Rows from block 15 of the encoder, named by matrix and row number. Each number is 200 + 20 x the weight over its row's rms, rounded and kept within 0 to 999. All counts start at 0. After the name is the row's rms in percent of the matrix's.
# b10: branch 1 pointwise conv (encoder.blocks.15.b1.0.weight, 96x384x1x1), inputs 301-343
b10.0,108,191,203,214,202,206,184,183,193,197,196,234,216,206,205,195,224,202,191,179,200,198,198,167,229,203,179,210,182,231,208,207,221,206,203,196,180,236,215,211,214,229,223,221
b10.1,090,208,209,176,183,207,183,227,192,182,193,182,224,202,194,215,220,169,193,227,224,188,200,230,173,218,175,201,217,206,203,199,208,207,205,227,202,211,176,192,220,210,230,210
b10.2,094,166,179,218,201,184,197,185,193,220,218,186,203,223,207,191,200,194,200,172,177,198,214,202,213,193,208,200,191,211,198,192,220,213,206,184,163,225,202,192,203,187,210,185
b10.3,108,175,205,208,193,208,214,213,200,200,192,165,223,213,198,200,180,193,206,202,218,192,190,237,215,196,208,188,187,220,227,216,224,198,222,179,225,191,199,203,207,224,214,214
b10.4,094,202,218,176,205,226,159,215,203,208,207,210,211,185,203,179,212,212,191,226,227,199,211,202,182,201,193,202,205,219,191,207,198,182,192,205,206,185,204,183,199,197,175,191
b10.5,087,194,213,226,192,194,212,201,197,193,189,212,177,196,183,181,204,222,178,190,189,184,182,187,203,194,183,215,198,194,193,188,208,207,189,196,222,236,218,218,179,205,195,152
b10.6,089,166,217,212,202,191,200,211,192,196,180,200,203,179,199,165,209,210,181,196,181,191,176,167,203,186,193,211,220,191,222,210,200,202,194,208,184,227,183,209,185,196,188,204
b10.7,094,198,223,172,228,186,180,205,222,203,214,204,197,171,201,218,207,220,204,203,173,183,195,197,235,207,204,215,214,209,193,191,191,237,224,196,173,195,197,177,226,223,205,153
b10.8,100,197,207,204,175,208,191,195,181,208,201,209,198,199,213,184,181,186,213,195,194,172,169,202,194,193,225,183,206,197,185,192,188,228,191,214,207,178,206,195,149,186,187,212
b10.9,091,201,223,211,231,200,202,210,207,203,200,186,203,203,209,216,178,180,194,218,204,202,201,201,164,187,197,218,194,207,162,230,191,196,228,209,193,199,218,226,202,182,207,213
b10.10,102,191,209,175,195,192,186,200,233,212,225,206,174,167,210,213,157,213,208,204,218,198,216,207,214,199,208,193,190,205,195,187,203,210,211,170,206,166,238,186,194,202,201,202
b10.11,109,176,195,213,174,185,205,199,187,197,198,191,201,205,210,227,192,192,186,200,207,198,204,177,195,196,213,219,214,217,179,210,184,185,243,215,221,186,203,222,153,225,201,187
b10.12,105,216,169,208,201,210,199,216,218,178,184,203,208,183,213,201,191,191,191,212,164,185,206,207,192,193,183,193,195,202,232,194,213,192,193,190,192,208,213,232,185,186,211,259
b10.13,103,201,203,201,212,194,187,196,235,230,191,222,201,197,223,242,213,194,185,197,191,226,166,200,190,194,175,198,203,206,188,202,211,212,199,192,205,205,217,191,204,199,201,245
b10.14,087,211,174,213,173,215,184,186,176,180,190,200,211,202,218,205,196,202,194,205,180,226,226,190,189,204,209,213,184,199,187,169,196,185,212,201,181,219,194,172,152,207,217,186
b10.15,098,212,222,196,205,198,201,166,206,190,196,227,211,193,192,210,219,210,199,191,177,222,204,208,210,213,188,190,199,176,191,185,179,206,180,188,201,202,231,164,185,205,220,200
b10.16,089,195,213,217,218,205,192,194,225,216,232,235,199,214,179,226,219,199,191,196,150,180,175,192,192,213,215,216,193,201,192,203,186,178,192,196,216,177,203,194,207,204,189,215
b10.17,109,210,209,216,202,196,211,207,205,170,171,196,189,204,183,219,201,200,207,199,206,187,175,189,215,182,191,165,205,165,190,173,189,156,219,211,200,214,192,193,193,229,209,184
b10.18,100,190,216,216,197,168,219,189,207,184,197,203,204,191,213,209,206,180,202,236,210,177,183,206,193,209,216,202,188,204,226,201,207,192,229,201,210,199,212,203,216,197,183,207
b10.19,096,191,174,213,218,225,195,194,194,222,225,220,210,186,195,214,205,192,208,205,215,197,208,203,204,228,197,224,201,196,212,211,221,197,191,201,219,179,197,200,184,222,206,185
b10.20,087,209,192,206,184,171,225,185,247,191,182,198,190,218,215,225,218,226,192,207,213,225,156,193,217,183,194,187,184,197,195,182,212,199,220,166,220,187,161,182,174,204,192,264
b10.21,099,221,170,214,186,209,213,179,185,185,213,208,176,228,213,158,229,200,217,199,185,223,207,193,190,209,196,208,198,169,211,202,181,197,191,177,219,183,203,193,176,220,189,191
b10.22,098,165,201,213,196,193,194,204,192,193,191,152,224,206,181,169,204,197,203,190,224,210,224,202,189,208,179,205,199,208,228,201,206,191,148,211,186,187,214,218,187,185,206,201
b10.23,099,185,193,181,204,181,195,217,142,199,219,196,192,202,218,214,196,201,218,185,226,207,201,218,211,195,185,208,193,199,213,202,197,192,227,185,223,204,186,210,184,215,184,243
b10.24,101,198,220,166,194,242,192,187,199,240,184,215,201,202,181,180,202,222,205,209,221,223,221,200,190,196,242,204,202,181,222,218,226,216,209,186,218,195,211,192,204,205,185,213
b10.25,092,182,186,226,204,202,212,175,215,221,206,177,187,163,196,188,202,196,177,204,208,211,209,185,164,183,189,208,190,202,190,184,212,208,201,185,199,221,194,198,197,209,198,223
b10.26,089,219,251,199,226,180,197,174,206,196,236,209,182,198,193,167,191,218,189,201,212,228,191,199,189,216,216,204,215,206,225,197,165,205,221,196,222,228,225,223,185,202,173,161
b10.27,091,179,195,190,210,204,208,214,204,214,179,222,201,182,191,200,177,202,199,188,205,219,212,228,201,204,186,205,210,208,198,168,200,198,218,189,217,189,206,222,190,191,191,189
b10.28,104,201,173,178,211,207,204,206,199,206,201,183,191,221,223,193,185,224,182,193,180,230,194,196,199,192,214,184,206,215,201,228,189,211,203,205,203,225,197,181,221,205,175,203
b10.29,097,179,203,231,210,208,194,196,212,194,206,183,204,203,208,199,198,212,184,199,213,207,191,199,185,203,213,215,175,213,176,182,194,210,157,192,170,181,195,234,157,186,205,208
b10.30,105,208,225,186,202,201,189,186,203,210,199,203,183,181,204,206,188,190,197,229,197,196,199,175,193,196,191,198,199,192,209,230,197,211,186,230,174,206,231,194,211,173,216,198
b10.31,095,199,196,200,166,199,211,178,161,216,211,231,184,215,219,216,235,221,190,184,194,184,223,178,214,208,191,198,201,199,204,216,194,198,214,209,205,226,228,184,196,211,156,185
b10.32,108,207,184,218,205,195,195,190,205,206,185,221,202,190,193,215,182,186,195,206,194,211,181,199,200,200,230,209,196,208,194,213,215,205,203,191,216,150,222,192,195,192,215,168
b10.33,097,200,223,195,216,191,200,190,209,197,178,190,204,167,197,204,221,210,150,207,216,193,218,182,207,208,222,218,215,228,183,213,175,216,202,213,217,184,173,224,219,202,205,214
b10.34,101,170,212,204,213,189,234,177,195,173,218,211,185,171,211,166,222,200,217,168,180,189,209,177,204,207,206,185,192,187,202,193,184,224,188,200,204,192,206,202,224,179,211,176
b10.35,101,213,181,190,217,198,195,235,205,212,205,192,221,198,194,195,200,205,210,197,216,207,199,201,187,230,202,187,190,197,174,205,197,210,198,208,166,187,203,220,187,205,219,169
b10.36,104,197,209,211,208,190,171,184,208,212,190,195,203,214,201,216,218,208,206,235,199,195,187,211,192,192,174,240,199,202,199,199,213,230,199,198,176,225,192,209,216,207,215,207
b10.37,100,197,184,191,224,194,181,191,166,209,197,161,215,209,213,181,182,196,177,177,233,175,208,176,198,205,190,213,219,204,209,160,201,214,186,218,216,201,189,158,182,199,188,201
b10.38,103,199,184,197,170,174,218,189,218,214,203,209,217,214,208,190,210,223,216,213,180,190,213,202,201,216,192,202,202,204,201,190,220,208,204,197,179,201,180,174,221,223,200,160
b10.39,114,196,197,209,176,194,169,220,189,187,189,215,186,187,193,202,183,199,173,230,228,195,186,188,202,181,206,210,201,200,196,196,189,174,210,210,192,196,229,177,211,201,182,202
b10.40,103,208,194,223,210,192,207,195,219,202,183,192,219,177,191,243,197,179,173,208,210,197,189,210,193,170,205,186,200,197,211,194,205,220,180,179,177,215,198,214,210,216,217,216
b10.41,099,185,219,207,192,199,194,203,183,173,206,186,208,180,212,174,240,176,206,188,213,216,192,197,194,200,211,201,190,193,199,197,205,207,216,198,190,204,206,209,199,205,215,213
b10.42,091,197,203,207,232,198,195,194,185,194,200,201,211,166,178,184,213,187,214,193,186,209,187,207,193,208,196,199,206,186,201,223,187,194,202,205,180,204,211,202,172,191,180,229
b10.43,088,208,210,191,215,201,189,198,197,191,168,211,171,220,201,220,215,216,201,184,209,192,213,198,219,172,203,236,205,207,198,195,205,197,218,177,221,181,219,209,205,217,183,166
b10.44,098,165,191,240,186,210,205,184,184,224,179,194,235,180,168,184,190,188,212,196,187,200,175,249,196,192,197,200,180,175,192,173,212,194,226,211,181,194,235,166,172,184,193,179
b10.45,100,190,179,202,180,230,191,217,194,214,195,196,195,192,192,220,210,196,204,190,215,233,213,216,198,176,197,205,207,198,199,186,205,201,212,227,213,160,239,197,190,186,216,154
b10.46,103,182,205,208,193,179,179,198,195,199,178,211,219,171,193,221,205,170,203,223,188,203,152,194,185,193,200,207,213,193,189,201,191,208,169,186,187,211,202,227,213,208,206,202
b10.47,112,185,191,199,203,188,247,205,178,230,220,206,190,194,195,195,218,219,217,189,218,213,190,202,217,193,208,192,202,195,213,198,214,192,204,213,224,198,221,188,211,207,213,161
b10.48,093,196,196,185,184,220,225,226,195,193,178,188,186,185,189,207,211,197,183,189,204,236,227,192,185,198,212,191,185,201,184,216,180,200,204,198,185,168,215,198,203,192,180,197
b10.49,113,198,174,211,205,223,202,230,205,181,177,185,220,187,235,180,215,191,178,208,191,215,173,205,192,202,216,215,206,195,190,200,180,185,192,210,171,188,199,175,163,194,197,206
b10.50,109,186,201,205,209,179,193,220,210,198,206,232,192,207,220,222,186,218,197,197,219,205,220,162,175,171,211,203,194,188,198,179,199,199,225,192,188,191,197,194,189,206,205,199
b10.51,105,210,191,202,191,190,211,202,198,198,236,196,215,225,225,169,200,201,187,198,186,215,222,227,190,184,185,207,217,182,193,195,198,184,195,187,200,189,163,218,211,213,193,225
b10.52,103,194,225,175,203,216,199,217,184,189,208,211,219,185,230,202,173,187,192,189,193,188,182,203,179,204,190,203,190,180,185,187,218,195,199,197,195,179,196,219,236,185,180,214
b10.53,105,195,217,212,202,204,220,216,230,160,232,195,190,196,203,237,211,220,191,157,205,209,210,214,207,199,185,206,198,177,182,204,198,199,205,189,180,215,171,202,208,191,211,193
b10.54,097,228,212,155,213,186,183,201,187,210,178,207,187,218,193,190,185,195,174,194,217,197,192,196,186,192,211,197,181,190,188,188,199,187,202,187,218,205,187,179,188,197,180,182
b10.55,091,200,216,219,192,166,179,213,224,196,209,216,170,206,196,168,188,200,187,190,220,223,197,189,203,186,220,200,194,203,193,171,191,213,203,184,220,203,186,218,202,205,193,194
b10.56,096,210,206,229,193,202,224,219,196,206,196,213,179,183,221,197,212,227,187,193,189,211,218,208,200,206,208,187,226,209,204,191,192,187,192,199,230,200,231,209,187,242,211,185
b10.57,100,196,216,223,176,205,224,195,186,204,222,207,183,201,194,196,217,210,171,195,206,196,208,172,190,196,225,175,206,182,205,235,200,193,194,220,203,219,191,202,211,210,214,192
b10.58,095,184,200,188,208,209,205,228,180,180,174,235,214,186,201,214,226,189,174,186,208,203,221,202,178,206,195,211,223,204,216,227,214,182,201,191,190,164,221,211,197,182,201,195
b10.59,103,184,187,210,197,196,202,204,210,210,235,187,187,199,198,187,193,207,204,211,206,186,180,213,210,204,173,221,206,213,204,197,217,210,195,215,204,206,220,185,189,176,221,202
b10.60,087,209,211,214,217,204,212,200,198,221,207,207,214,202,215,191,209,211,176,205,224,203,196,197,214,185,192,198,198,206,216,204,223,203,185,169,206,202,165,175,215,197,166,167
b10.61,099,176,169,226,196,207,206,156,207,211,173,179,233,190,175,205,197,205,224,180,199,212,224,210,193,206,162,189,200,204,216,182,200,187,189,205,174,214,214,170,223,220,210,216
b10.62,101,207,194,222,194,178,195,169,168,205,171,182,209,210,190,187,200,187,189,198,188,219,209,198,184,180,211,161,198,169,237,198,205,184,199,216,187,214,201,162,193,211,195,213
b10.63,107,203,206,202,209,186,191,207,215,181,197,185,176,206,191,214,180,196,180,218,200,204,202,188,213,200,222,206,220,197,212,181,228,196,226,221,202,197,211,208,184,191,185,234
b10.64,105,193,201,186,200,202,195,222,218,206,214,227,186,215,184,194,223,213,192,184,167,193,227,176,179,214,218,205,206,209,184,176,207,230,220,154,211,210,208,184,215,197,223,188
b10.65,090,199,198,204,196,187,223,195,218,224,205,228,193,194,194,224,203,192,209,205,187,213,193,205,233,206,185,202,209,210,212,186,203,192,191,206,193,183,188,186,198,174,207,219
b10.66,107,205,202,202,179,196,202,209,194,182,211,199,210,211,194,194,227,193,189,199,226,202,197,207,196,227,197,179,200,201,216,192,207,199,187,204,186,209,164,243,214,206,200,204
b10.67,112,198,187,227,207,193,194,197,176,199,208,195,212,138,195,175,228,205,172,205,184,202,256,187,170,219,239,215,186,181,199,213,182,220,207,198,198,207,230,203,197,176,203,188
b10.68,100,217,198,191,212,215,202,188,224,204,181,213,179,201,210,172,182,174,190,204,196,208,201,184,189,210,219,169,189,196,218,203,178,187,199,201,221,205,216,177,208,169,175,226
b10.69,097,188,173,188,210,218,198,212,186,203,192,199,198,195,196,201,213,203,177,204,239,211,204,212,260,230,184,209,202,215,171,170,193,195,191,177,195,189,237,186,200,199,194,184
b10.70,108,212,210,196,196,206,228,186,193,207,202,178,198,199,189,209,223,240,185,210,202,191,219,197,215,205,205,191,208,210,203,163,201,197,195,190,221,231,201,180,201,205,205,202
b10.71,105,181,168,203,237,210,221,191,167,184,180,180,193,225,195,199,211,187,180,192,194,199,224,206,229,197,192,188,209,207,212,210,180,199,199,217,166,205,192,200,191,199,215,228
b10.72,098,196,175,194,183,205,185,211,200,208,157,178,211,198,198,187,208,209,193,200,230,201,208,179,205,201,200,205,183,209,197,184,197,219,159,189,195,173,221,212,214,204,188,178
b10.73,110,193,198,198,199,219,220,213,180,213,198,191,189,185,201,193,200,196,191,195,202,208,203,205,192,223,211,194,191,215,160,202,174,160,232,153,159,197,199,221,163,221,179,209
b10.74,095,194,174,207,204,206,208,189,199,191,202,174,193,174,183,193,199,200,187,179,212,226,203,179,200,183,205,167,203,193,215,192,216,195,194,182,180,184,202,198,187,226,208,185
b10.75,096,184,205,182,213,205,176,237,182,231,206,192,187,226,191,165,209,212,200,196,234,170,234,183,219,206,199,212,220,213,187,206,197,211,220,209,202,218,172,192,189,206,194,192
b10.76,092,218,205,224,204,197,193,168,232,205,221,257,205,195,230,210,216,227,205,214,189,193,178,200,197,186,197,228,185,193,183,177,199,188,199,188,202,221,194,174,186,205,195,178
b10.77,103,184,183,192,193,179,204,217,230,187,180,167,189,235,204,177,181,202,201,223,211,199,198,191,197,162,202,181,187,203,200,206,214,190,186,204,189,193,200,210,199,207,219,216
b10.78,098,222,185,188,204,197,175,162,177,225,233,221,200,210,207,178,203,175,161,208,189,211,203,187,195,189,186,230,166,197,230,216,210,216,193,186,229,186,196,201,197,232,211,186
b10.79,105,203,206,223,211,201,198,203,226,228,202,214,214,230,202,231,187,190,191,224,190,213,187,216,215,201,203,182,191,212,176,197,212,193,235,171,183,213,185,213,196,186,225,216
b10.80,091,178,220,201,203,196,187,220,196,209,227,206,204,180,202,180,185,225,187,200,200,228,207,202,208,196,205,190,206,201,194,209,213,183,201,195,184,205,191,217,198,197,223,210
b10.81,089,181,193,199,230,202,195,203,170,198,200,186,212,182,199,196,182,213,188,199,187,209,195,201,227,176,213,207,213,224,206,216,190,193,184,199,194,218,233,197,202,221,170,209
b10.82,094,204,176,182,185,202,232,204,191,182,206,200,202,202,209,192,174,214,206,220,171,197,194,213,216,187,178,175,202,198,197,180,222,225,188,206,188,175,203,204,199,195,177,179
b10.83,105,178,199,234,197,211,190,223,161,211,191,209,222,189,209,230,194,206,223,215,207,214,190,183,216,194,188,228,206,192,216,212,209,221,228,211,213,204,231,189,198,213,199,208
b10.84,104,211,197,191,186,203,196,202,191,194,192,186,206,186,220,196,196,213,200,203,191,219,202,202,185,177,209,199,209,208,180,189,190,223,190,218,199,206,199,200,200,216,198,174
b10.85,101,199,215,206,176,207,200,217,198,202,191,172,176,186,178,208,211,200,183,196,196,204,184,192,172,175,211,181,194,205,222,203,232,184,195,202,210,196,191,237,214,222,176,200
b10.86,096,213,189,188,205,184,204,177,208,211,205,187,218,190,202,218,195,190,238,212,189,195,193,187,172,176,230,188,185,209,209,190,193,203,220,196,219,175,195,169,209,223,217,179
b10.87,104,182,169,192,213,195,198,208,188,187,185,218,202,198,194,178,208,198,197,180,176,230,208,189,206,207,219,202,213,196,241,204,191,223,195,238,209,188,204,200,184,207,187,164
b10.88,110,213,209,207,174,194,198,233,230,189,160,178,190,203,219,241,187,206,200,199,184,167,205,213,211,186,209,221,201,222,192,228,201,192,208,185,172,198,201,228,208,225,211,170
b10.89,106,176,226,224,204,183,207,201,193,233,214,192,193,165,202,195,196,208,197,189,193,198,193,207,200,208,208,183,175,185,182,215,203,199,201,229,174,175,222,178,164,212,215,187
b10.90,105,211,206,206,180,206,208,198,190,204,215,199,223,207,214,203,206,195,232,201,203,204,202,227,209,197,193,214,217,198,229,183,201,193,194,186,198,211,200,186,205,221,214,201
b10.91,100,182,180,190,210,206,196,201,182,185,188,147,231,195,200,204,192,203,188,215,238,230,212,197,213,188,194,193,201,215,197,205,199,203,180,214,227,190,190,207,174,200,213,216
b10.92,104,212,198,195,170,194,214,200,213,195,212,202,215,197,191,237,191,181,212,180,194,190,190,190,218,206,161,202,169,190,224,201,186,178,230,200,198,199,205,181,219,184,222,205
b10.93,092,165,217,195,203,171,208,207,198,219,231,191,198,211,187,201,178,199,183,183,180,210,194,195,218,188,179,205,206,178,214,183,199,196,192,189,177,179,211,154,185,176,187,212
b10.94,112,195,186,197,183,204,210,212,214,187,219,188,209,205,225,210,222,209,208,219,210,184,207,220,216,217,198,206,191,179,229,188,205,212,195,198,219,182,213,207,204,196,168,185
b10.95,110,211,228,199,190,189,194,204,193,190,170,222,209,202,197,221,213,217,185,185,191,186,218,207,200,205,217,214,198,208,190,211,214,214,203,186,204,221,204,189,180,200,226,197