config.toml
encoder_arch = "inception"
model = "image FSQ autoencoder"
image_size = 64
encoder_norm = "batchnorm"
loss = "mse"
decoder_norm = "groupnorm"
decoder_activation = "relu"
decoder_block = "basic"
decoder_upsampling = "nearest_conv"
levels = 5
init = "lecun_normal"
optimizer = "normuon"
momentum = 0.95
nesterov = true
steps = 2900
Rows from block 4 of the decoder of a small image FSQ autoencoder, named by matrix and row number. Rows with one number belong to one channel. Each number is 128 + 24 x the weight over its row's rms, rounded and kept within 0 to 255. All counts start at 0.
Before each channel's rows are labels from the 100 images, of 14976, where the channel reaches its highest value: "strongest on" is what is common among them. Only what is clearly more common there than usual is listed. The data: Sentinel-2 satellite tiles (TerraMesh).
# convs0: first 3x3 conv (decoder.decb.1.0.convs.0.weight, 32x32x3x3, standardized in use, each kernel summed), inputs 0-31
# convs1: second 3x3 conv (decoder.decb.1.0.convs.1.weight, 32x32x3x3, standardized in use, transposed, each kernel summed), outputs 0-31

strongest on: main land cover: water
convs0.4 [112 129 143 130 141 128 133 106 105 145 168 114 158 132  98 132 102 140 148 119 121  95 133 154 164  79  58 113 144 107 138 117]
convs1.4 [141 135 133 103 150 118 113 103 147 105 105 168 153  98 116 148 145  82 111 136 145  99 161 133  81 135 122 109 125 127 101 180]

strongest on: snow or ice; main land cover: snow or ice
convs0.1 [110 139  98  93 144 149 202 106 128 151 146  83 135 106 114  98 117 109 138 141 136  99 128 120 123 130 154 152 154 100 128 141]
convs1.1 [182 132 162 169 154 111  65 162 141 152 116 131 123 134 117  99 128 131 130 133 109 110 149 134 145 108  93 135 104 129 156 138]

strongest on: clouds; main land cover: water; main land cover: trees
convs0.15 [123 138 150 122 119  77  78 118 119 176  88 141 133 118 111 135 156 103 115 106 167 112 154 151 159 148 128 143 114 156 146 122]
convs1.15 [124 133 100 126 133 102 107 121 137 121 138  84 136 144 175 142 104 138 108 138 112 110 104 141  87 150 131 129 166  70  83 137]

strongest on: snow or ice; main land cover: snow or ice
convs0.2 [120 119 122 153 129 153 132 145 127 125 127 184 129 136 109 109 126 132 117  98 166  96 146  85 107 117 150  95 145  76 173 122]
convs1.2 [152 129 117  79 109 113  96 101 125  90 173 135 110 134 152  96 139 135 157 135 118 105  86 145 163 113 125 135 123  83 116 117]

strongest on: clouds
convs0.28 [146 124 119 139 170 138 120 130 120 133 169 120 142 132 131 110  95 114 148 161  73 155 122  97 127 102 136 152 103  96 183 141]
convs1.28 [121 159 141 128 122 160 151 159 119  90 135 115  96 133 143 183 140 116 112 104 163  87 173 123 114 120 121 128 141 168 108 131]

strongest on: clouds; main land cover: water
convs0.7 [ 91 139 102 109 140 101 124 129 188  88  79 141 143 143 130 149 160 135 125 125 176 116 108 153 129 133 126 125 166 118 140 125]
convs1.7 [127  99 136 123 115 150 132 120  75 163 149  85 101 126 143 106 158 130 148 155 145 139 119 122 168 160 117 153  89 139 137  91]

strongest on: main land cover: rangeland
convs0.13 [121 122 162 109 105 172 141 151  93 124 142 153 116 139 163 106 133 129 156 121 110 178 152 103 116 162 130  89 116  95 103 138]
convs1.13 [165 165 124  99 118 131 102 106 181  96 127 145 155 108 105 113  93 117 114 153 144 149 109 149 116 105 141 120 170 157 148 116]

strongest on: main land cover: trees
convs0.30 [ 96 123 121 142  87 121  94 110 105 145 125 135 116 141 125 132 134 141 163 162 123 129 168 122 150 103 176  67 130 131 161 113]
convs1.30 [167 128  94 143 143 135 154  87 157 121 133 110 154  86 159  98 125 146 109 132 145 112 114 101 100 137  98 111 108 142 149  82]

strongest on: snow or ice; main land cover: snow or ice
convs0.16 [141 104 132 121 176  93 109 145 122 119 112 117 134 131 127 160 143 114 111 152 130  94 119  95 202 149 100 111 101 143 139 145]
convs1.16 [118  96 109 176 136 123 103  89  98 170 127 108 154 125 157 133 100 136 140 128 132 129 130 140 147 178 121 151 143 174 102 125]

strongest on: snow or ice; main land cover: snow or ice
convs0.3 [127 149 134 136 117 132 127 127 118 126 116  91 127 138 145  71 128 126 107 173  80 195 134 120 121 145 127 137 133 150  90 101]
convs1.3 [163 170 113 131 113 103 120  90 132 146 108 136 171 136 147 105 140 130 120 129 150  85 108 124 118 107 139 103 151  72 160 117]

strongest on: bare ground; main land cover: bare ground
convs0.25 [158 113 118 173 167 111 126 146 133 170  97 136 149 101 144 117 130 121 129 144 135  74 153 111 112 111 140 161 136 101 171 119]
convs1.25 [ 84  85 147 149 147 154 145 138 152 125 166 124 118 168 114  96 159 110 144 112 113 146 139 108 122 158  81 128  94 118 135 116]

strongest on: clouds
convs0.20 [106 128 119 119  89 108 116 125 114 106  71 129 166 130 123 111 143 141 129 124 192 145  87 137 143 150 139 139 165 152 106 118]
convs1.20 [135 123 155  99 120 133 126  94 146 150 151 107  77 170 153 144 140  96 169 106 105 150 164 130 120 133 146 103 101 124 152 153]

strongest on: main land cover: rangeland
convs0.11 [126 131 181 107  94 139 120 143 117 115  91 161 126 119 171 128 139 114 163 129 123 105 141  81 145 165  98 163 104 132 135 122]
convs1.11 [136 145 133 121 100 160  81 108 130 151 125  93 163 164 109 125 124 135 102 155 140 151  85 159  77 132 137 136 135 120 138  96]

strongest on: main land cover: snow or ice
convs0.21 [116 111 117 151 120 136 165 186 125 106 133 135 127 122 174 134 145 116 184 122 103  88 161 117 110 141 117 147 104 134 100 109]
convs1.21 [112 146 108 108  87 124  78  93  89 120 124 124 129 112 143  95  93 142 134 111 126 147 105 154 134  95 158 119 161 126 173 125]

strongest on: clouds
convs0.31 [170 132 146 128 118  92  88  87 149 144 114 151 118 139  98 150 125 132 162 137 150 157 101 137 130 173 144  92  91 121 119 134]
convs1.31 [ 95 110 137 161 120 150 140 161 108 122 113 154 102 125  89 170 134 107 110 119 102 155 152 110 132 146  79 126 119 136 177 108]

strongest on: clouds; main land cover: trees
convs0.26 [130 146 128  76 151 113 146 133 140 120 165 196  89 143  99 123 103 129 138  91 131 154 110 148 148 139 113 140 146 139 112 148]
convs1.26 [117 122 151 141 157 157 129  76 152 105 137 104 160 115 132  88 135  99 119 135 144 167 105 130 126 122 122 119  65 150 115 109]

strongest on: clouds; main land cover: water
convs0.19 [143 147 170 155 129 134  88 109 127 127 128 120  87 123  94 145  88 120 120 143 109 165 152 145 149 155 182 123 117 108  98 120]
convs1.19 [104 126 139 140 123 125 136 117 130 104 111 152 196 101 175 137 146 110 124  71 129 131 145 102 118 121 129 147 104 150 133 170]

strongest on: main land cover: water
convs0.8 [ 97 108 206 109 127  96 149 153 133 125 115 164 110 139 135 146 107 152 140  80 127 115 151 116 129 139 140 117 134 103  99 139]
convs1.8 [157 130  99 126 108 157 139  60 129 118 137 137 155  85 186  95 118 125 147 150 121 142 133 137 124 118 110 141 120 145 162 120]

strongest on: clouds; main land cover: water
convs0.10 [ 95 121 131 134  92 116 106 145 139 128 129 119 133 128 143 142 121 140 146 100 124 108  59 194  95 137 124  92 102 145 131 115]
convs1.10 [102 150 138 133 127 142 149 163 112 102 148 168 103 130 126 159 150  93  91 124 141 147 108  87 130 109 152 160 131  99 100  89]

strongest on: snow or ice; main land cover: snow or ice
convs0.12 [ 99 113  85 101  93 160 120 125 151 153 142  96 154 132 107 110 158 139 163 145 144 144 137  94 120 145 146 139 135 104 181 122]
convs1.12 [174 137 145 145 114 125 107 139  80  97 115 185 113 106  92 149 115 165 103 124 133  89 114 156 111 129 124 124 126 133 106 116]

strongest on: main land cover: snow or ice
convs0.24 [109 120 138 126  90 174 103 171 121 122 114 183 151 131 146 131 115 137 150 152 118 117 116  91 133 113 125  86 116  83 148 121]
convs1.24 [124 161 167  86  98 136 119 125 116  80 128  92 131 149 109 118 152 116 106  90 141 153 140 147 111 142 121 126 139 124 189 120]

strongest on: snow or ice; main land cover: water
convs0.17 [155 110 137 140 171 153 186 114  93 137 155  97 110 133 129 143 128 143  86 149 117 111 122  97 139 118 117 117  80 143 108 114]
convs1.17 [132 105  73 138 160 121 106  96 127 136 113 152 151  80 117 118  94 122 130 156 111 157 150 139 158 106 144 101 143 161 157 136]

strongest on: main land cover: trees
convs0.29 [128 125 123 149 128 130 121  78 103 148 122 114 117 120 176 146 104 138 101 163 136  86  93 148 100  98 112 111 142 179 144 128]
convs1.29 [ 97 163 133 119 153 105 132 155 120 119 113 105 111 174  89 161 119 127  95  83 159 133 160 146 120 159 120 127 153 161 125 127]